From a checkpoint of a small rotation predictor.
Model: 6.47M parameters, 48-pixel images, norm layernorm_no_bias, activation reglu, moe expert_choice, num experts 8, layers 14, width 128.
Training: adamw at rate 0.0029, batches of 256.
Data: 38949 training examples, 65.1 epochs.
Rows from block 4 of a small rotation predictor, named by matrix and row number. Rows with one number within an expert belong to one neuron, the router's apart. Each number is 128 + 24 x the weight over its row's rms, rounded and kept within 0 to 255. All counts start at 0. Numbers have three digits each. After the name is the row's rms in percent of the matrix's.
Before each expert's rows are labels from the 100 images, of 14848, where the router gives the expert most weight on average: "strongest on" is what is common among them; "patch colour" is the nearest of a few named colours to the mean colour under the peak. Only what is clearly more common there than usual is listed. The data: photos of plants, animals and fungi (iNaturalist). In brackets: how many of the 100.
# router: router (model.blocks.4.mlp.router.weight, 8x128), inputs 0-127
# gate: expert gate (model.blocks.4.mlp.gate, 8x128x128), inputs 0-127
# up: expert up (model.blocks.4.mlp.up, 8x128x128), inputs 0-127
# down: expert down (model.blocks.4.mlp.down, 8x128x128, transposed), outputs 0-127

# expert 7
strongest on: class Aves (96); phylum Chordata (96); order Accipitriformes (26); family: Accipitridae (25)
patch colour: pink (39); white (34)
router.7 082:151136111131108084093152100115151103143171161170162189093145107147157116095121134121122122148133113107148090162080086131124135150142125101141118100134102124135089137141131164157102133146114119155107140087134141086108120116132130121163134130137132132106126138066116124160091119141125160121140147132157125114147093106139112109110141141105152144124110075127104116111091112208113113093120
gate.0 093:163183122114117141102097075130146114142093103137126076119196112142121092122112128140179203145129139169135125116104155095123107133117116133129119100153109140128098121120123120132111129122159106105102121105099129128114116140109183119139123165143131136092128107153175113173113113146136116158120157127088098135100125126187150114117119145132149098165101165101130139142159149134131132117142
up.0 091:106108138132165127117116178124122149120156097174111153148112132108166100101147125118074060158112157152115131139118113127134177104149158099128087143133153130084170125125127141135112122094152162123099115141156131129147105118162130100117166110086112127172063156116114112107135126115079125163137151150095115118160156097134126121114141120148128118141140160112129131099142111143097154145094
down.0 097:138135147092095151138137146139153116143113151129158138145143152120132128141124150137119163085123133128087188123106131172136170159118113124155113125137088120126072103068113081145103156134080155136108124135118129139131128139146177124103140140128118122132140134121111151101139172086061152147162098106087136174141117158138133142140100144136156116139091163132132179145117139149144096144126
gate.1 145:111167093106124130083158105094125089171147098123144116149090155120124139164115108105144116120140117124091135124116153102120133101173114066112115104142144167162158129094102150117113134105130076123119155100096138143125121072166136142153156152139117099139077132102138143135158151123087139107109128134169112144160070094144129116129153150098145128130133142104158123139123128144103171124123
up.1 117:102164140129087143090158153134124065122154083129117096141082154118112140132143137119102137132139160118140159121109170118135126118153099087099122101137176159144144113104138152132110155113117085140152146133098189107182143080168152127117139119114102094090098164131110162124151129153064111096115144116161134142139127115118116139133137148102126131115130131117154114164113095129144148118120
down.1 134:105104141155149151101113134177095155092115112141121095105127120099114094123141143126136126126130096140136104110133121147123138146105115146103168169173132133149104111140143085138144123102164167107160136136142136141121134165146088125092046059151113150138118114157144087109105096119173135125122108096107134098144153141141146162179155118127139142095135143127135115136128151099157138134169
gate.2 079:154161126112138094100118090111134121177163114148116158118092117160119164097149131125163132131106115091166107085168185119171120139159093128132084104124103110103123132128099145145113135140131133151103150116100141115128122142110119134141121152117125102157141153132101138134145099120086118145089164122137112130121131126096093051129087139143135114112106097144109111108198113138107096132143
up.2 073:134158106102157152140126126123177131149153139104122166149125129168167173156113071106177158118131165106134128098130182129143110160116114113165101101122112113106152128190115112121164126134151160095112133116110177121173144123130080168135132121117142098142159123131102145146131095143149116154131141115165109096144115106103119130130100128136107086135136141152120131096136160097101129153159
down.2 066:089111117156119081119089111170123078135114155097096099112185167105120114113102157158161123108109153159161149128115106132148132116166104062146141099148144137110115099148107110106133120102106121143123174119113101130136105119153138104130137128157109158127112099166090111136140146140147116149144125182136126155124122090116094153122127133081107113117103082137116129120100171129161153136125
gate.3 070:137087119123126144113125085134124142117139125124133149135158103119199150154116156156145123115098168111102115108158161139130162101132128082160125132139142151133148146091102123136090149092109114130132127095113152136106104133131149132124149138099161137168158106097173101103122177154144125110105112128121123105158133154152140163145152125112111130167129056098149105152089121194098142132116
up.3 084:094156145112148104133157086105149120100159114090124150152125129161113170115125142140114143160151098159105111128116096158132154119167101136093127128140102147137115129127123136130129125158171121133142115118123197142148127105140168147178141136126122110143191133106146152106132155069141140122142160139135122090094137149162136124116189125126076112149093088130149147140104142134072118127110
down.3 079:187096171106151131140147114187130168149094143149116133115107138124136115106137130108140131154108164145151114113127094138106131121132065151131101135142162099179159151128142181133115150139125134128130122100123126147127093122102123091139091076110158121141114139094111156129137178134152127136159087177124186148125131139112114149159139102117125133162108103180159136119129143134159129145124
gate.4 119:128124087110111099092156111130083137094095096125145126125130179118151140139081151153118154119119101178147138142157136147142167140161150164099135096136120159163140156142119129099133147131074141119130124127096129117138092135140132129136140146108137098133088166134128125144116160116097113117108118082177132186113088144132102083134136170118125101119099088088108153104105108129159127102141
up.4 112:111128104104145155097125119157089114158116078167125122144118155096177123127116131141061097166124131143169133147153114095142157152146132116090158110109163154160122124165128151145115127125095103131167148118135148126130091135139113078144122162113142117131085130118127123149131153112110156126115097084112159166119140115141081102184138164124110140131141071129138122109112140134160107107151
down.4 116:104176147150153122091160141218128165095149143158098121108110161140114155127085138095087125147119147142173146146148165121143123080088118150105134132108142128167157138152138134093135132099109144107162132118113135091159138113118132142081127129117107127123104124129140116093148106139088115149099134160134113120058109136106113142108126147121160122116148144121098137128117105128122122176148
gate.5 099:148105108109114128090130111100144155121117167135150156126105121170153152105140152140177127129087122140127126169148147115078148096156108101121132135130114112120158137142137140129090159147114162140118127066131102118158140146152132126160135149103130108107156126080153164173131155091104180140094138140145169159133139111104105145101131106138151097109124109114143101124090138205140115121113
up.5 089:123125125165163125129142159125171126136157123138110102135130086120129105087142158108104134060158120136177174090121123114110101156119188117117190118127130152174150114116132113108177129125110156135145078169137153131101112149109125155110148075146118125134122097129138104098102134077148132114111136119152137137138135156159138106103124100119093144122142133136093112136129077112107137118148
down.5 092:150146139121107095132123142079123140135155145179182138122137187122124123160126139105146156127133099138153125113069112132136160159133130156126094109095110120150173135115101116162086139116121153100132112075116139115134118107149152104108145136142124117115133103132171123101143117092154171104129140138113077152123113111143125094145067162104100097132109165145122141129138128178130091165141

# expert 4
strongest on: phylum Chordata (93); class Aves (92); order Accipitriformes (26)
patch colour: white (41); pink (37)
router.4 112:125188094115109129102177117124161062165137113139157128150114172111128141144076137130124142103134130114103138156093115118135132124157115085130102091126123136127145130097115144100143150160083076156111124134087138132118124081153157158148160160097112110141110126092133155102149123100096128120135130139163133125144106125110126130112122147110153136124143083122152138109073077153092116141104
gate.0 075:155094097100127103147141158101141106136140144114155147107098114149143108169107112107153151132117105100126181136161127137121126137159126091146139164097130136104139145113102127133123102156134145169102156108090151173139111123101088123161098114149152097139126191097070148165137104117119140141129101126152180115193093085108155121133132146102140141123144105145128153097112105133133140143126
up.0 077:127139105171130148139119122103104122160152121134138138115158140092163084148163121099156124106149133161129126140121139088151104151109125121115128154115157153147128112131094133114134119103100119133146122134127158104169139180061091122152133093179138177167107114112112118133125128141126130110121103075089111107137123155166111197170095113122115159132095125130116130099183121127119095114128
down.0 076:133113111125146120137132124130095141106182107156158118130173111115130136126088132153104130126142099112111079074129108123141131147096121121129095139155090084110174129185129117106139138105090157092132142137149116110121166151183175110098168125105165113161142123179110106124123069148118122153127142117122097098091116157154156117121152092134116131145127132119122111161141117154157101137122
gate.1 068:189133164114094117095106139072161120172122145086188142088139133119152144131124149106145120117097122123118164113133135137091152113167115088159114135123116138121127080070125128138134162114139124142129124144130131147120141120090120183139111092146151119135103173122143132153136141091084118128130131072115105143140090121128128097143107186107141151140167134119142161164141124144141135131129
up.1 073:148146099124105122105149114156091113071123116154156162169118153113103096140136108096101138143132149177155137135149104121160122109144135120133152137111173090180122152128144154105070118141121114146113136140143136155158089153131129142150119127124117105117100108117123121112068096122122150120138112187095139102159115094127120132130161117157156133152111142093134095084138152098095172145100
down.1 069:128101121136147115082157113145146132162102139170140140119081148101132136166149184137131125115122127123159160149088155133102125143136142101144148152125141139146124110150098153136149093083104150121111104062120122134104151120106110101130091130077091135142111164148103084141160123158112106123089128093136093102153101122130140157140139140170079105109152116099157142148130152122094095133147
gate.2 265:106149120126125113096169143140151090168149112110138110136104162104156161151096137100105131131155166131126144165106131107147121103124092121099122090113161163141175149104116164118140136129121074150124153119087158106150149103180150148147160152089137106129097138117121155112138123114073116102112153139181135148149097132099106122100112150111159117103129091123171116124092121117123152140097
up.2 271:146112137122126131166076113115109167090110136143121135110160087157107085117157137153138124118105086131134100091145118141108134155134151138160123172146105103114091104161135084153120120124135176103113101128165095144111113159072115104120096101174124157123153128143131103143109128147185151155142097115067129106102146119158146121139142100135099126154122146121090138133159135142134101117158
down.2 238:191158125095094104110160121064178144144118151131158131126103147143155145140092137131153175097112146111120123134119158145155132142158121110150100107086115130124151150104099141114118121139097148130094119127114132125131143120143165132149162186081139092132145117125118122115144149130120121133146155130162091140122085094128125092130119153128116099120129108127139150126072106190081089130112
gate.3 078:150139096116094093124100135083160134135139129124141110113078131146144148141131120110156148162098139116129156091154129160172114115162101148128069120102097117107128150140103133111147149174166112120121103133134133164113092079150138104138130161125127091125126153144160110115099094137082151163116131140141093140121111102099135130091166123112138094137115095125150131117096088174082109155157
up.3 071:148095142126099132117149126075150111137112145152161149110122111150111155134127155098143114176127123138126156150162138129162124103156127086158152138128121154084136130079076136144124126152146113112156169118099139103100124140172171075111154158090151098101136169111128140105141153144121119121146117144162152101133111146076167115066132127128139111130095123089151126125111112140101109105102
down.3 069:114100137135148136124133145162105121140098108147099124101114142122106130106116144136122076090161169178139106175113141088102135141121112073132184115127109114085122163120096116145134110160117097184118167123141120100143112110169150148101180139124159094128132110112124130148114153152110094149103142141156130129146149120171123122152116140115111119104118154181121111143117165075115103107124
gate.4 082:160132137080072148187078130127146108131132127114140135154105115131156157110127084141159174119118125125116152097161124141157121110154131129170103116137103097105133119109140095137078141115129095164114166129133140083129129126079146112111115140132126095100126151133120083136127124158107137165122116172120109136140136148081141077141097170164150096161111138142128134118137129161102112158101
up.4 083:155115132125130125153097102107147114176122171084142159142133063122124157139116129158155150091109134136125125113126127068119104111114146124161116145154115088084128106126178104107124153133196113108106160103093125136120149143137173144107141172141134138131132128071134136084114144148114125127130159149142122140096128133141126079137105117122176133166127132115105173122146154158110156118126
down.4 083:088114162167138118139136161150147125119148119145105092096142100128109140113124139081130117099180181163137107165140156131127096113097117172085142108129115109137129116152129085111159125060173139155124141144148114143091167125105121138113141109124101110110101110114120140108132127143185097131101106133127117129080122147103169143128160108141101130134159158099144094119147159112158106105114
gate.5 079:121107135141114123107148161100157126095147183148129158135158098121093136157123118129129151115077120136138133118124121141135100151143146100113102132113108144114137148146130129139099140169160161138057117145131140154094134076184133093133121144121147109133145159130145157097122148150125142113128129138145104078114155125104147105101125152140163076126077089049124090125124127160121119143121
up.5 068:114164089123166127104092127134129117163155113116111116098105139083162124107153126109121153137143110088143102155113124124144162150105130189133162160130144086135104091114160120116119091091132120140146185173118131135167153158116131124100158131150144131146077121137138097140128121137135132187129114105124147158142125093134090123145145096084126133141143116144120138141186109107116128141072
down.5 071:148144136133157139138156127121162125126138162138128143141120172140146108126097164128133152129104089118132093127119082150165130132123130137142104121134142181121105090125148121144129062131133133117109105115130174124094113108129109131104137102123075086148083123118155100107130112081123196104145166118136133170133132122108143090094161119098104122122170104076131074118096097139128132119144

# expert 3
strongest on: phylum Chordata (94); class Aves (88)
patch colour: pink (26)
router.3 088:154110137133117109123104104106119154094118170161155155120140120174109094124131150157165119134140085126139115105168098114097129147112150125165121148132092092098055134132141092147142099148155191099109112123145110130115108122064120114146065102152126168125180111114091130152135124153142155134145141144095121098117143125125124128120173121111133152129114139104114116135144110142135093102130
gate.0 089:179132089129116118124112129119141108111121111132135119162082105133121127110148116136115157124107155123144125158116118147222129117126091138140113141176146126153163108145170124124086107106123102100104104131091140102118125121186103105121137119148141091096134159120094131159117107112123136134145106079168134150059123115136121179125119160148110098145118146158147147166137136157129132105149
up.0 088:116155143101138094131083087147107129104130129123114162130139170146132121112107124132143112097138095164097128116103120117117102167109147110140109071140115088152174103118158132099165124153138126130096132173124109122130147127128178138119103141100132137168106163143133081101143117125143115133112119116146125104084143162128135151121093151140161172068157133128127130162116188152146163158103
down.0 080:093110151149112112116118132137132148148128121122136128098139167153141117138129141131095160091153123146165107054120137093122120141081136106116118161133135122143082143099148132092165108105123133073140157181193158102102131137102153121073115105153118138132132130117110116131095103092121082147124171142102097129090164132114131127122153134153113171140139156174115112132148121113140149123146
gate.1 096:157132104128154137144125135093108079120121106100127090145120118136144100133162132125150166092091160144117129158147090139136096145164083124112136119107135147151144084146143137146105116125133157120095120153120134144093092160126106151143127128157126132108155113133168155101153106168165101147144141082114163174135086165120073135135107110133100160123093134123081173150093101152124146143129
up.1 077:116104143130166134146119127114100150125103133127103138127140166158119109118114107091106102117067118159143098081167119128125135140155143088090133127124154157120095142107098057108104156164141149107114116127162124150125104137127098158142101121181147112116096167129106118166173143148097122099122048143138124146147098140112106128139154132127148130151125113108157152137147105147123140092107
down.1 092:132115112128150125118130155150115098114105151127109101121134111088119146126142101137152145139167150123121125120114163129101201130134133143158114113142109116155171163119142074129186139111066130127087136113158125085115138122139116159151189135140158186115146117166109150103108162123134130143159125107142153164126130153167116116161111096139096112136118130133157175141089132133144143169125
gate.2 092:131130147113101120113143149105134122138142152133142174170095105181156122133101155082145162149096120132114116132136112135099068135147105121142125073120091160146113107104142122068152168120149125128112091125138137122098136088129135097111140189105153087141117130122138082113117111127107140124118135120186092106120133156080146157139159131104125144090124085138105139153103141145144112124126
up.2 095:133168179126135126151165160128111131136124133186113108117104138170137138125110126103135115131147128096124091116116149112155085124121133145111135091155139110099147092158097148131157169148111080120119048126106074119120181150099159121113159174121138136132123122133091117120126076127132129137129159131130089134119110123139115077110127081153115149119133106101155163129105120132108118144102
down.2 083:085088123147126132137118114145111092095143131099088127134127118118119090112162142158131150171156117139126134133129101096114128095122131131107151111074128149145195142144155101143111119125115103154107122120092139118180083123164109114133086170136134087127162154115118137145125143141111124132129097164133148085155115172094106151160084124132101115111082089128140119136133156138161171098115
gate.3 223:125109148108137138125119160121146100170140192142126166124151096134135111164151157137140141107142099081117085144131142168080137158115128074182126131165082104107126127109121097159105079170125113127114107116151096103086139117110167129140128125118137117150154088105097135125101120117151128148132123166115119137105157148140144137135097090141107150154135073160089147116126135112123108136131
up.3 215:151112129110113129148094162127131098155124180129094146146128090178128115166134134141151126133129110082129094123142146146070153162124137074176138109168104109116126092104140107147086102166130107159101107122149106129106135145145142104100161108107106110152152106126104147171115136147137127165159108144137130138117123108141135116138077102143086145175143105143127144088141136128118088105162
down.3 252:086105165150189146146135161174108111122148096099080105121135112082106116130114130114112102133174173137135136149154169139092153102081086133099137168132156148127145155144143103139165136110144137103171179137129138115145170153136149148095118104132150122126141106150094107100108122155117085111084114122137134107128122168117149145157136084129128140135158143127138107136149136103144125129112
gate.4 082:164135111086146143150114131083141128151127105103111117134146157115107129161130116122112107128122142104129176135098114125211137119121127116136076115120119148137112149120155143110129193135123128164126114098111101152143122127105129088175115074115154120117108102071145120129128090123100163148125074145111105116126094144146101130103137117149151147122160138123114122079121147101109151180096
up.4 078:137091127133149107128117111147134154134127151142130117110125162169136100141113110108156137103133142150163130092154111100141149130127143143096146148133130118108094155141156121127116108184129143126084123143085108111092126162095133128088174143081083129177175129156136114132190109158140185120122152144090135087169158122155132149111134125157115102149145135112078126102106140114125146150161
down.4 085:137124094167121149107117129046158095115109120125144079123087143124146111149169132139115115121131132150117131198147131129151161122136138109136162145125159132139131134093112146116105122126099112174084141136095129178186132116152087150136152147120125160124128133099134142125076137148140130136133141081146116115095089116088091151157137124125097122148157114124121138183126142152102147140121
gate.5 078:201111132092113140132093145130105105165154159095137100134097109118120111127148121161090123140100151160112102151118106090098135192127127087154131116139128125127135080157181130153131121123159117150104144100117086095127134137165110075142153117106103112151137129155145152137114109089126123131077146131114121126087136114095094093125093148112133128166117132161119123120154097145115107129135
up.5 093:192142134110150152194124142086085101120117139126118132164102127146136109101142117162147147142115153110097109127165144146111124187109171121150135088173135112121129130126090124145099142141101102132148116113119086130161138103155139092105135152156141121080150156142113139164099118141147096137114158139121132129149153108087158134091076173146102113128131153154113133144129130139127102095106
down.5 083:103129112150104120096109142172132146109110116093128114121139067128123104078123146146124083145161130170112156148105107147094148107133128129101108150119140155113147171150120111125146127114092094120123155118118152133129101146167109114133150151116081136105106142132168110142149171102123127141133143133126124118134138109149101110116112105180208155061146118137078128133109108139101160144097

# expert 5
strongest on: phylum Chordata (96); class Aves (94)
patch colour: pink (32)
router.5 078:184097131139132103113125113095125119138119157194125168098125109185145129125113166131132138127123115128107108168123086152106145140119138125174124118161109123095068145108145146175139095152110132150135148120130102138102146140099128079146128160141115121142161099099118159151103153158130154127131138171111132100132132116145079111102101135145132147129137113141072116101129084172128097105117
gate.0 094:147150084097125112109124132095137149132139146094162170154117126156174075186144166116124145184100103107131127114168150103109118154186141101141087153083142140112146106149095152148111117130151126132096114140125135131102101123105122136149105107140124114106118160115141158110166149141142124131146117153131125107153112144120177144149162166100109178142127123124137152092111123156133121084144
up.0 089:137118124078119097116153175127117141151119145111131103119145110151126142151128154086122144115127124085146172141150159115114172137132148128125135111138093134077164162132147180095134096135107122108101123102109117139157154104206156135137163166162141149106162154145099157123119185130118137126110135154158149130110102124099154124106103164121155145098153176113148131124096125117099125143141
down.0 085:100163124145133139171121139130111131124117112133158160149105099135089079090164113131134101153112129120134094146129107126157104106130124103139133116095106081121100113149136087178145107127145140142085121221166171157130084156145139100145168135109131140146105156089116136140168119144104114115134122102119131177132123100127122115152142151127114160135125122108120114162147164146162105105136
gate.1 086:165108154118082143096115117085104082152134110125168124130154144179125088162154173158177123143128113122125114136129122116113148133151162127125088112132090121128136157098118126171098106154092131156100124128121106118119130115133122161126092097147134113139086172121149148210119126111151176119129120079145137115118125146122153092139165153107132121145153105125112160105127120125115129090124
up.1 086:121158120133085109123075136173136168147105123110123105130092166103120136131135126152138083120158151144130120127118127124152101132123121148097095099097124140150157154169152108104176111137124161138132100201112156124148137125141130089136107129115155162100112115100156111132161133119144077111113125120102147131137109113138135165112143106155098130104135179176104168171137107132129120164078
down.1 096:144125129095133097098130118111114121109174118158126123121134142167112123143173160159126137182134099098198164120121142134122099158145176095132090098066108112127098106123113135126079106127104150124110084124127146147113102129091090128167157123125116107116144147109120105139132152118105145086162140148118174121113148148128107098125169173109098141159161112104131141119102141130102134129130
gate.2 095:164131124127113136156083121084128121101149150139183119149108120118156118107122181144144134148128136129079113113135118141172147168151101120183083128127112103114093146168110138114094130124123122117092111076149099135127147079127090131148124198116135097178133119096164126141173098100146132124153147131138105102147098115137133090111116098137111146127111111121143146115126132118134090123102
up.2 106:150094144104134160157118116123103095124144149124149119111136125106167159176135175195122169125141137148129126179132088114118150135102092091137137138155124120105119163105139100107100119123130108156113133106122126141112123110119120149065151117111136113139157190117138167150156129119122190113091169117145119162120140085109099129154086112134144140087112135110119137115152132118110143099093
down.2 091:100155152167161112126113159168119139087095138141128143121158133093134128095135137171104129112146163127112070144088138100120113118111160150123144118153092108139128081135117106137157129100142086115153167128146120112130124128130102150129133112094131114111152115152105122101119105167153142140162110133102154145079123104145110131099118110147122165159126143174138048165136170090135144127141
gate.3 089:143119119085109128152141122092128088108120146115136179146137119160170116181147148170159132132111088152149133154156135096141165142152105132153057135069127110128166165134099144116142127163129142168088135107098108114101109103130142129166084126144141136125116143160162109135133148115100179128129163138155134149142155121123150137137145142125123088130137110148123098111079142148159111131116
up.3 102:094154136112164144119133154155117127179080117155107092112139119122129083078121125104110142120153123137141141112126171148090110107109122120132158108118150150151143110135143113089159157118129140080161109123158126109118141159127077175133085117120123140114088129155122093115087101153158093146158125092092136144124155128127083114150169114116123125116136100150132153156171094163121103158113
down.3 084:131122154108102108095118087125134136105174148137172186140168155139184122153132090141168130107106109078152089113103082128161096122167135132128133123128156139118117096135128140142121135163084159120116111161110144133135148109132159138082141123123146116154117095166111133160121176097119156129168122130129130122140120137105131080169116134119132104123114189099108138115136136138129147110171
gate.4 088:155143120164100140126123137077133144165141142141158149142163085138097113144152155159149119163126118130169147159146131170146076152136141157155086138098143125142147134161124127126095136140122106113066136125146155134166129166107159120114095147140121092129166121118122133111113132126150095110132141114154131146154165136130167138113158179160093097141091118093150118145094148145159179149131
up.4 075:119190171141106152151119132118110169112147187139167094149101126103131116119162133103148143089136136111117152086124194138121139116131079112077150116116113141122082133131172103131151135119110129100123135105122112124133102144114147131093171095132095150101162142125085129130149088093128116161118124106124119151121122159144174147132100132123152125094136108099136144136121094111090107152157
down.4 078:097161096112127098121130132167147109125095123095110142128125081131136119148136137165110118102137117129165155108116154137147079183096139103148166111112175106134160110091121163143095144130084107157125128172147147145159162124134167089123116139189125146155137105132138125121125160114131140125122115128141141110080147124111159110111130169124080127127160164122130158149158162116134074117132
gate.5 089:147096129117120186115114122127154100157142118156149144098098133158136121090107156102162127148101113108123144159148088131188094145168126115154084096143121119098104132086129136142100151099129148136086156133110118159131093148182185107093183127142115119125109109129140115128169124141118128114127094128143126122140110176102145107108128148145127108120170116136138147135170131178107108121134
up.5 089:118099113133135126105166134100070167163113155130077131124154163112129135149100093178146131161116124125134143129142121100135139112138109143144137152119111137135115150177132078134135127147159125108128135131144124142085157127117111133151062114135140137152176134102134133140065129136095132127119101116106125128175130079126142164128131122134115085127135127097202083101157127140148093151131
down.5 095:192118073145114120107144087145125123112090134135150122081118188155134129148158098135153108138092113156141147109140102109112087142136163096123067116147177128144087110129117163140105119107149119103147140152121095156147107129183148108157180102134123150126125161139144123121135124107133097086135147130122106111144117116122129142161151109123128136133115107170141123147171116159131144126170

# expert 6
strongest on: phylum Chordata (95); class Aves (94); order Accipitriformes (30); family: Accipitridae (25)
patch colour: pink (37); white (29)
router.6 077:217102112111111092135130084106144115095159142166150138114170116146156099125108134148139105120130120117161119118118070114146183123137124102142138144106094139140100135123115081171119104105099140141117116112129130141099099145088130102107096107152114128124137140061124136155097141141125157128122124129097131088132098096140152106118140136110130117106098137092102134100116110189134108119150
gate.0 085:166115133123098121101116123116109152139171096103110163134109129124129133125113169134115137138149088128126108141094124162138105116156081120081081139179137124138118156137165143137097137108147092148118163086082121136115110145127127149128144141128131100064108107114127092135130138126153099111107142150144113162141106105111130111171104140113109083082087088130123123118148106147142139130050
up.0 086:166140100100135138130169126137091097105156131115149108139116118144142182113141171126147168133123130142135105160153115109142115154145121098108133106176159098142148135122161105180146166113129058123088143154131137120115118124100152155120123133112155156127094136129141158117186125155135137110083157151141131157129104116132115157165122106119184113079113089119145123118147163138137130126085
down.0 083:067169125161134092113115123127091121137121087122125111139123139131158135116072161090119115124134132098124052101166103153134134101100111120108106138151110101151110161117159109098137130104110144114179103168110128130114143125173145137116074104135135125128146174157086114120138126138134133131134119134131086181123114151131132154115187124121126136153153123117143094108134122083147152150113
gate.1 080:136153127098110149109199124131129114150130122119095148132131184108079119141115112120125133145124127120157141167103105135142117126128155143107118133087141109135124124145105142102089142133148141128135137128141137171140088125152128112152132133170150111144075121082157098142130085094080114132144112121142135127141111084182135162120164130122082117123095181116114169093140105160145135083169
up.1 081:140141156106132146128132129149080109150176110124130129127131141143104135147133107134095137092124156154126113114126140155165129152150136128150104167093188069147125146147127186158189098105128158164117106136141119159150098104101099137124149117133140146132102126101134132152115094137113148127135128164104131104132091142132158172121165092082137161126148135086090108101119105135131137079100
down.1 079:120154140126123125139131145130107120136112154101102117128161102109110167105095137104115154092139137119119091115095089115115119110094139158124140100100097148132147106104150103099126137088081059134116133093124130085132141129160143140102161103137129089120147142104105144132134119089113085153104138075130084110099050169143144139129094122130094103134149123146163110136114129127122156167112
gate.2 172:128109134115138137121135161104143099166171187114124155133116117148139109145125154138124097151158081126171103109119123182104098162130136072174152130133087131111107085101113121126105088173111108143138087130160122108079123123123111122114152111128150121156142113103110174159103123150136119148140119178110119151143139142160156146142148121146117152144158114177106147095113140145113097115154
up.2 143:118110126156146087160127141142131120159179152135109160155124107155130089099137126143138109153128087081148101119179113163110150182111134110140160142155106143118116093130145126151105078143096106143130114153168135122080109149133119120108113078159107140150182118097112133142085147104178137151100121134109135134115146122155149134170101115167107131143125119131099151120125119112113095101162
down.2 201:109098150160149142166120165183108131109128093090099117131140088107092129119112133109116112128153141094120123163124147127100151151052108130126155155153138146134146134120141093147151114112109107113178160129131156100122170158133153109096085109157125128136157098144088137134112093144139083153087092108111141092112129169146161162150121088159138123138141148109123111143146135100135122128109
gate.3 114:097097134112083111117096136132130112090171115150113129132088136171143159139102147121124148158159130163115093167129148138146142114129139140127134085136158116121122116125154169152125175159117140123082158129118118127133143120092135130123142158100141107112095145101116120186160140168103127099143153155153082146104120132106106082141120117073148102095089112124122110109152178138155164119100
up.3 117:105119107134097153124123099124146115127134087125149186110123131109171159128147127147121117175145129166146103170130098111163119118126122164103117088123151113135129132134149146130091140129111100133122168083102093101114132130135143115140146139104130094082120155111128145173155137180123142137164184169112121102123070115107102091107105123104142117120086106099137155125169166130148133151099
down.3 113:090097123151177130115071177148089129120101151100092103097115090149113155086164120116096101108175136127101127081135159164126129109141098164101173116119138122130140161146163129125143148121162117157134136117159136095124132128119081156116112111151094163140136131153121162097132131135142130107111140119134142137139122146148108172141139145157129152123166110157147129142127176089171145128126
gate.4 091:143139150138128158131095127108133105111134144103108141149148069128105124127133130167159127127173103088096136114128096161143122123122092086150117071151098152106122130053136093137089114161146105118117114105118091149099131128107161151127116157129102123147126125109119124126133122153126161117110140117126147139150171131090155115124079161166113111116144159175140132176134098161168114140161
up.4 090:160129173080113144092117149147135133143121162060139167118141090194081136122126154130145165112151129101048113095118115125144097149098143122170089087129101130103127112105130086142131115135135119121104126121133125113106113101118099147125127147151108122142160125118093122129111105157122138185134112140142113130132120140103144118110089107142127148159085099131116136135165147134124117171142
down.4 109:063130153140161114161113191185154134132121088100114106106167102125142118104134129126142168128139175127125099152138152141106154117111084105104143129150145108121165139143149118121175132123101135093147175151169124128139166139135130105124129097142161125110149112173081125126117117145121122144107112074112113112101107135129139147121121123134136128090125153103152118139158120076121157123076
gate.5 115:182120103143139123158094158122116114115122149096103160130135099145103115144125119182136111114158107115119130118082101140126120129126135145130121168130119079095079119105112126160070141152112132160106112129132084146087098139085149118109138118129114141120082124094121117174147117139154132139143131175123122141137121117120119110106082098116131145142152130174072140094187129163116098150147
up.5 106:066134112141131119139163102136145151156146075154155082139099158091168143108127116089109130137107137111146153122153129139121155076138116127082136138124124142139180149175122164103127115104132112126157152126121179122164151150143127140149127167140173105134128130147158156100110147110115120128127145127154149129134108131107112129140138176130150096112122126085188112182115124102147146169119
down.5 127:187159124084083110131122085079156118151126160153182159164136147145127107173149095145155122117104093134155139144137112146143093148139150136140138122093125124142102075102106099161110087146115134095117061132116104134091117104090112113167121119128122121144125126097143115146134146129153143078157149140125135140153160092133116131151127147108110142127101114127121110133118127164128091130161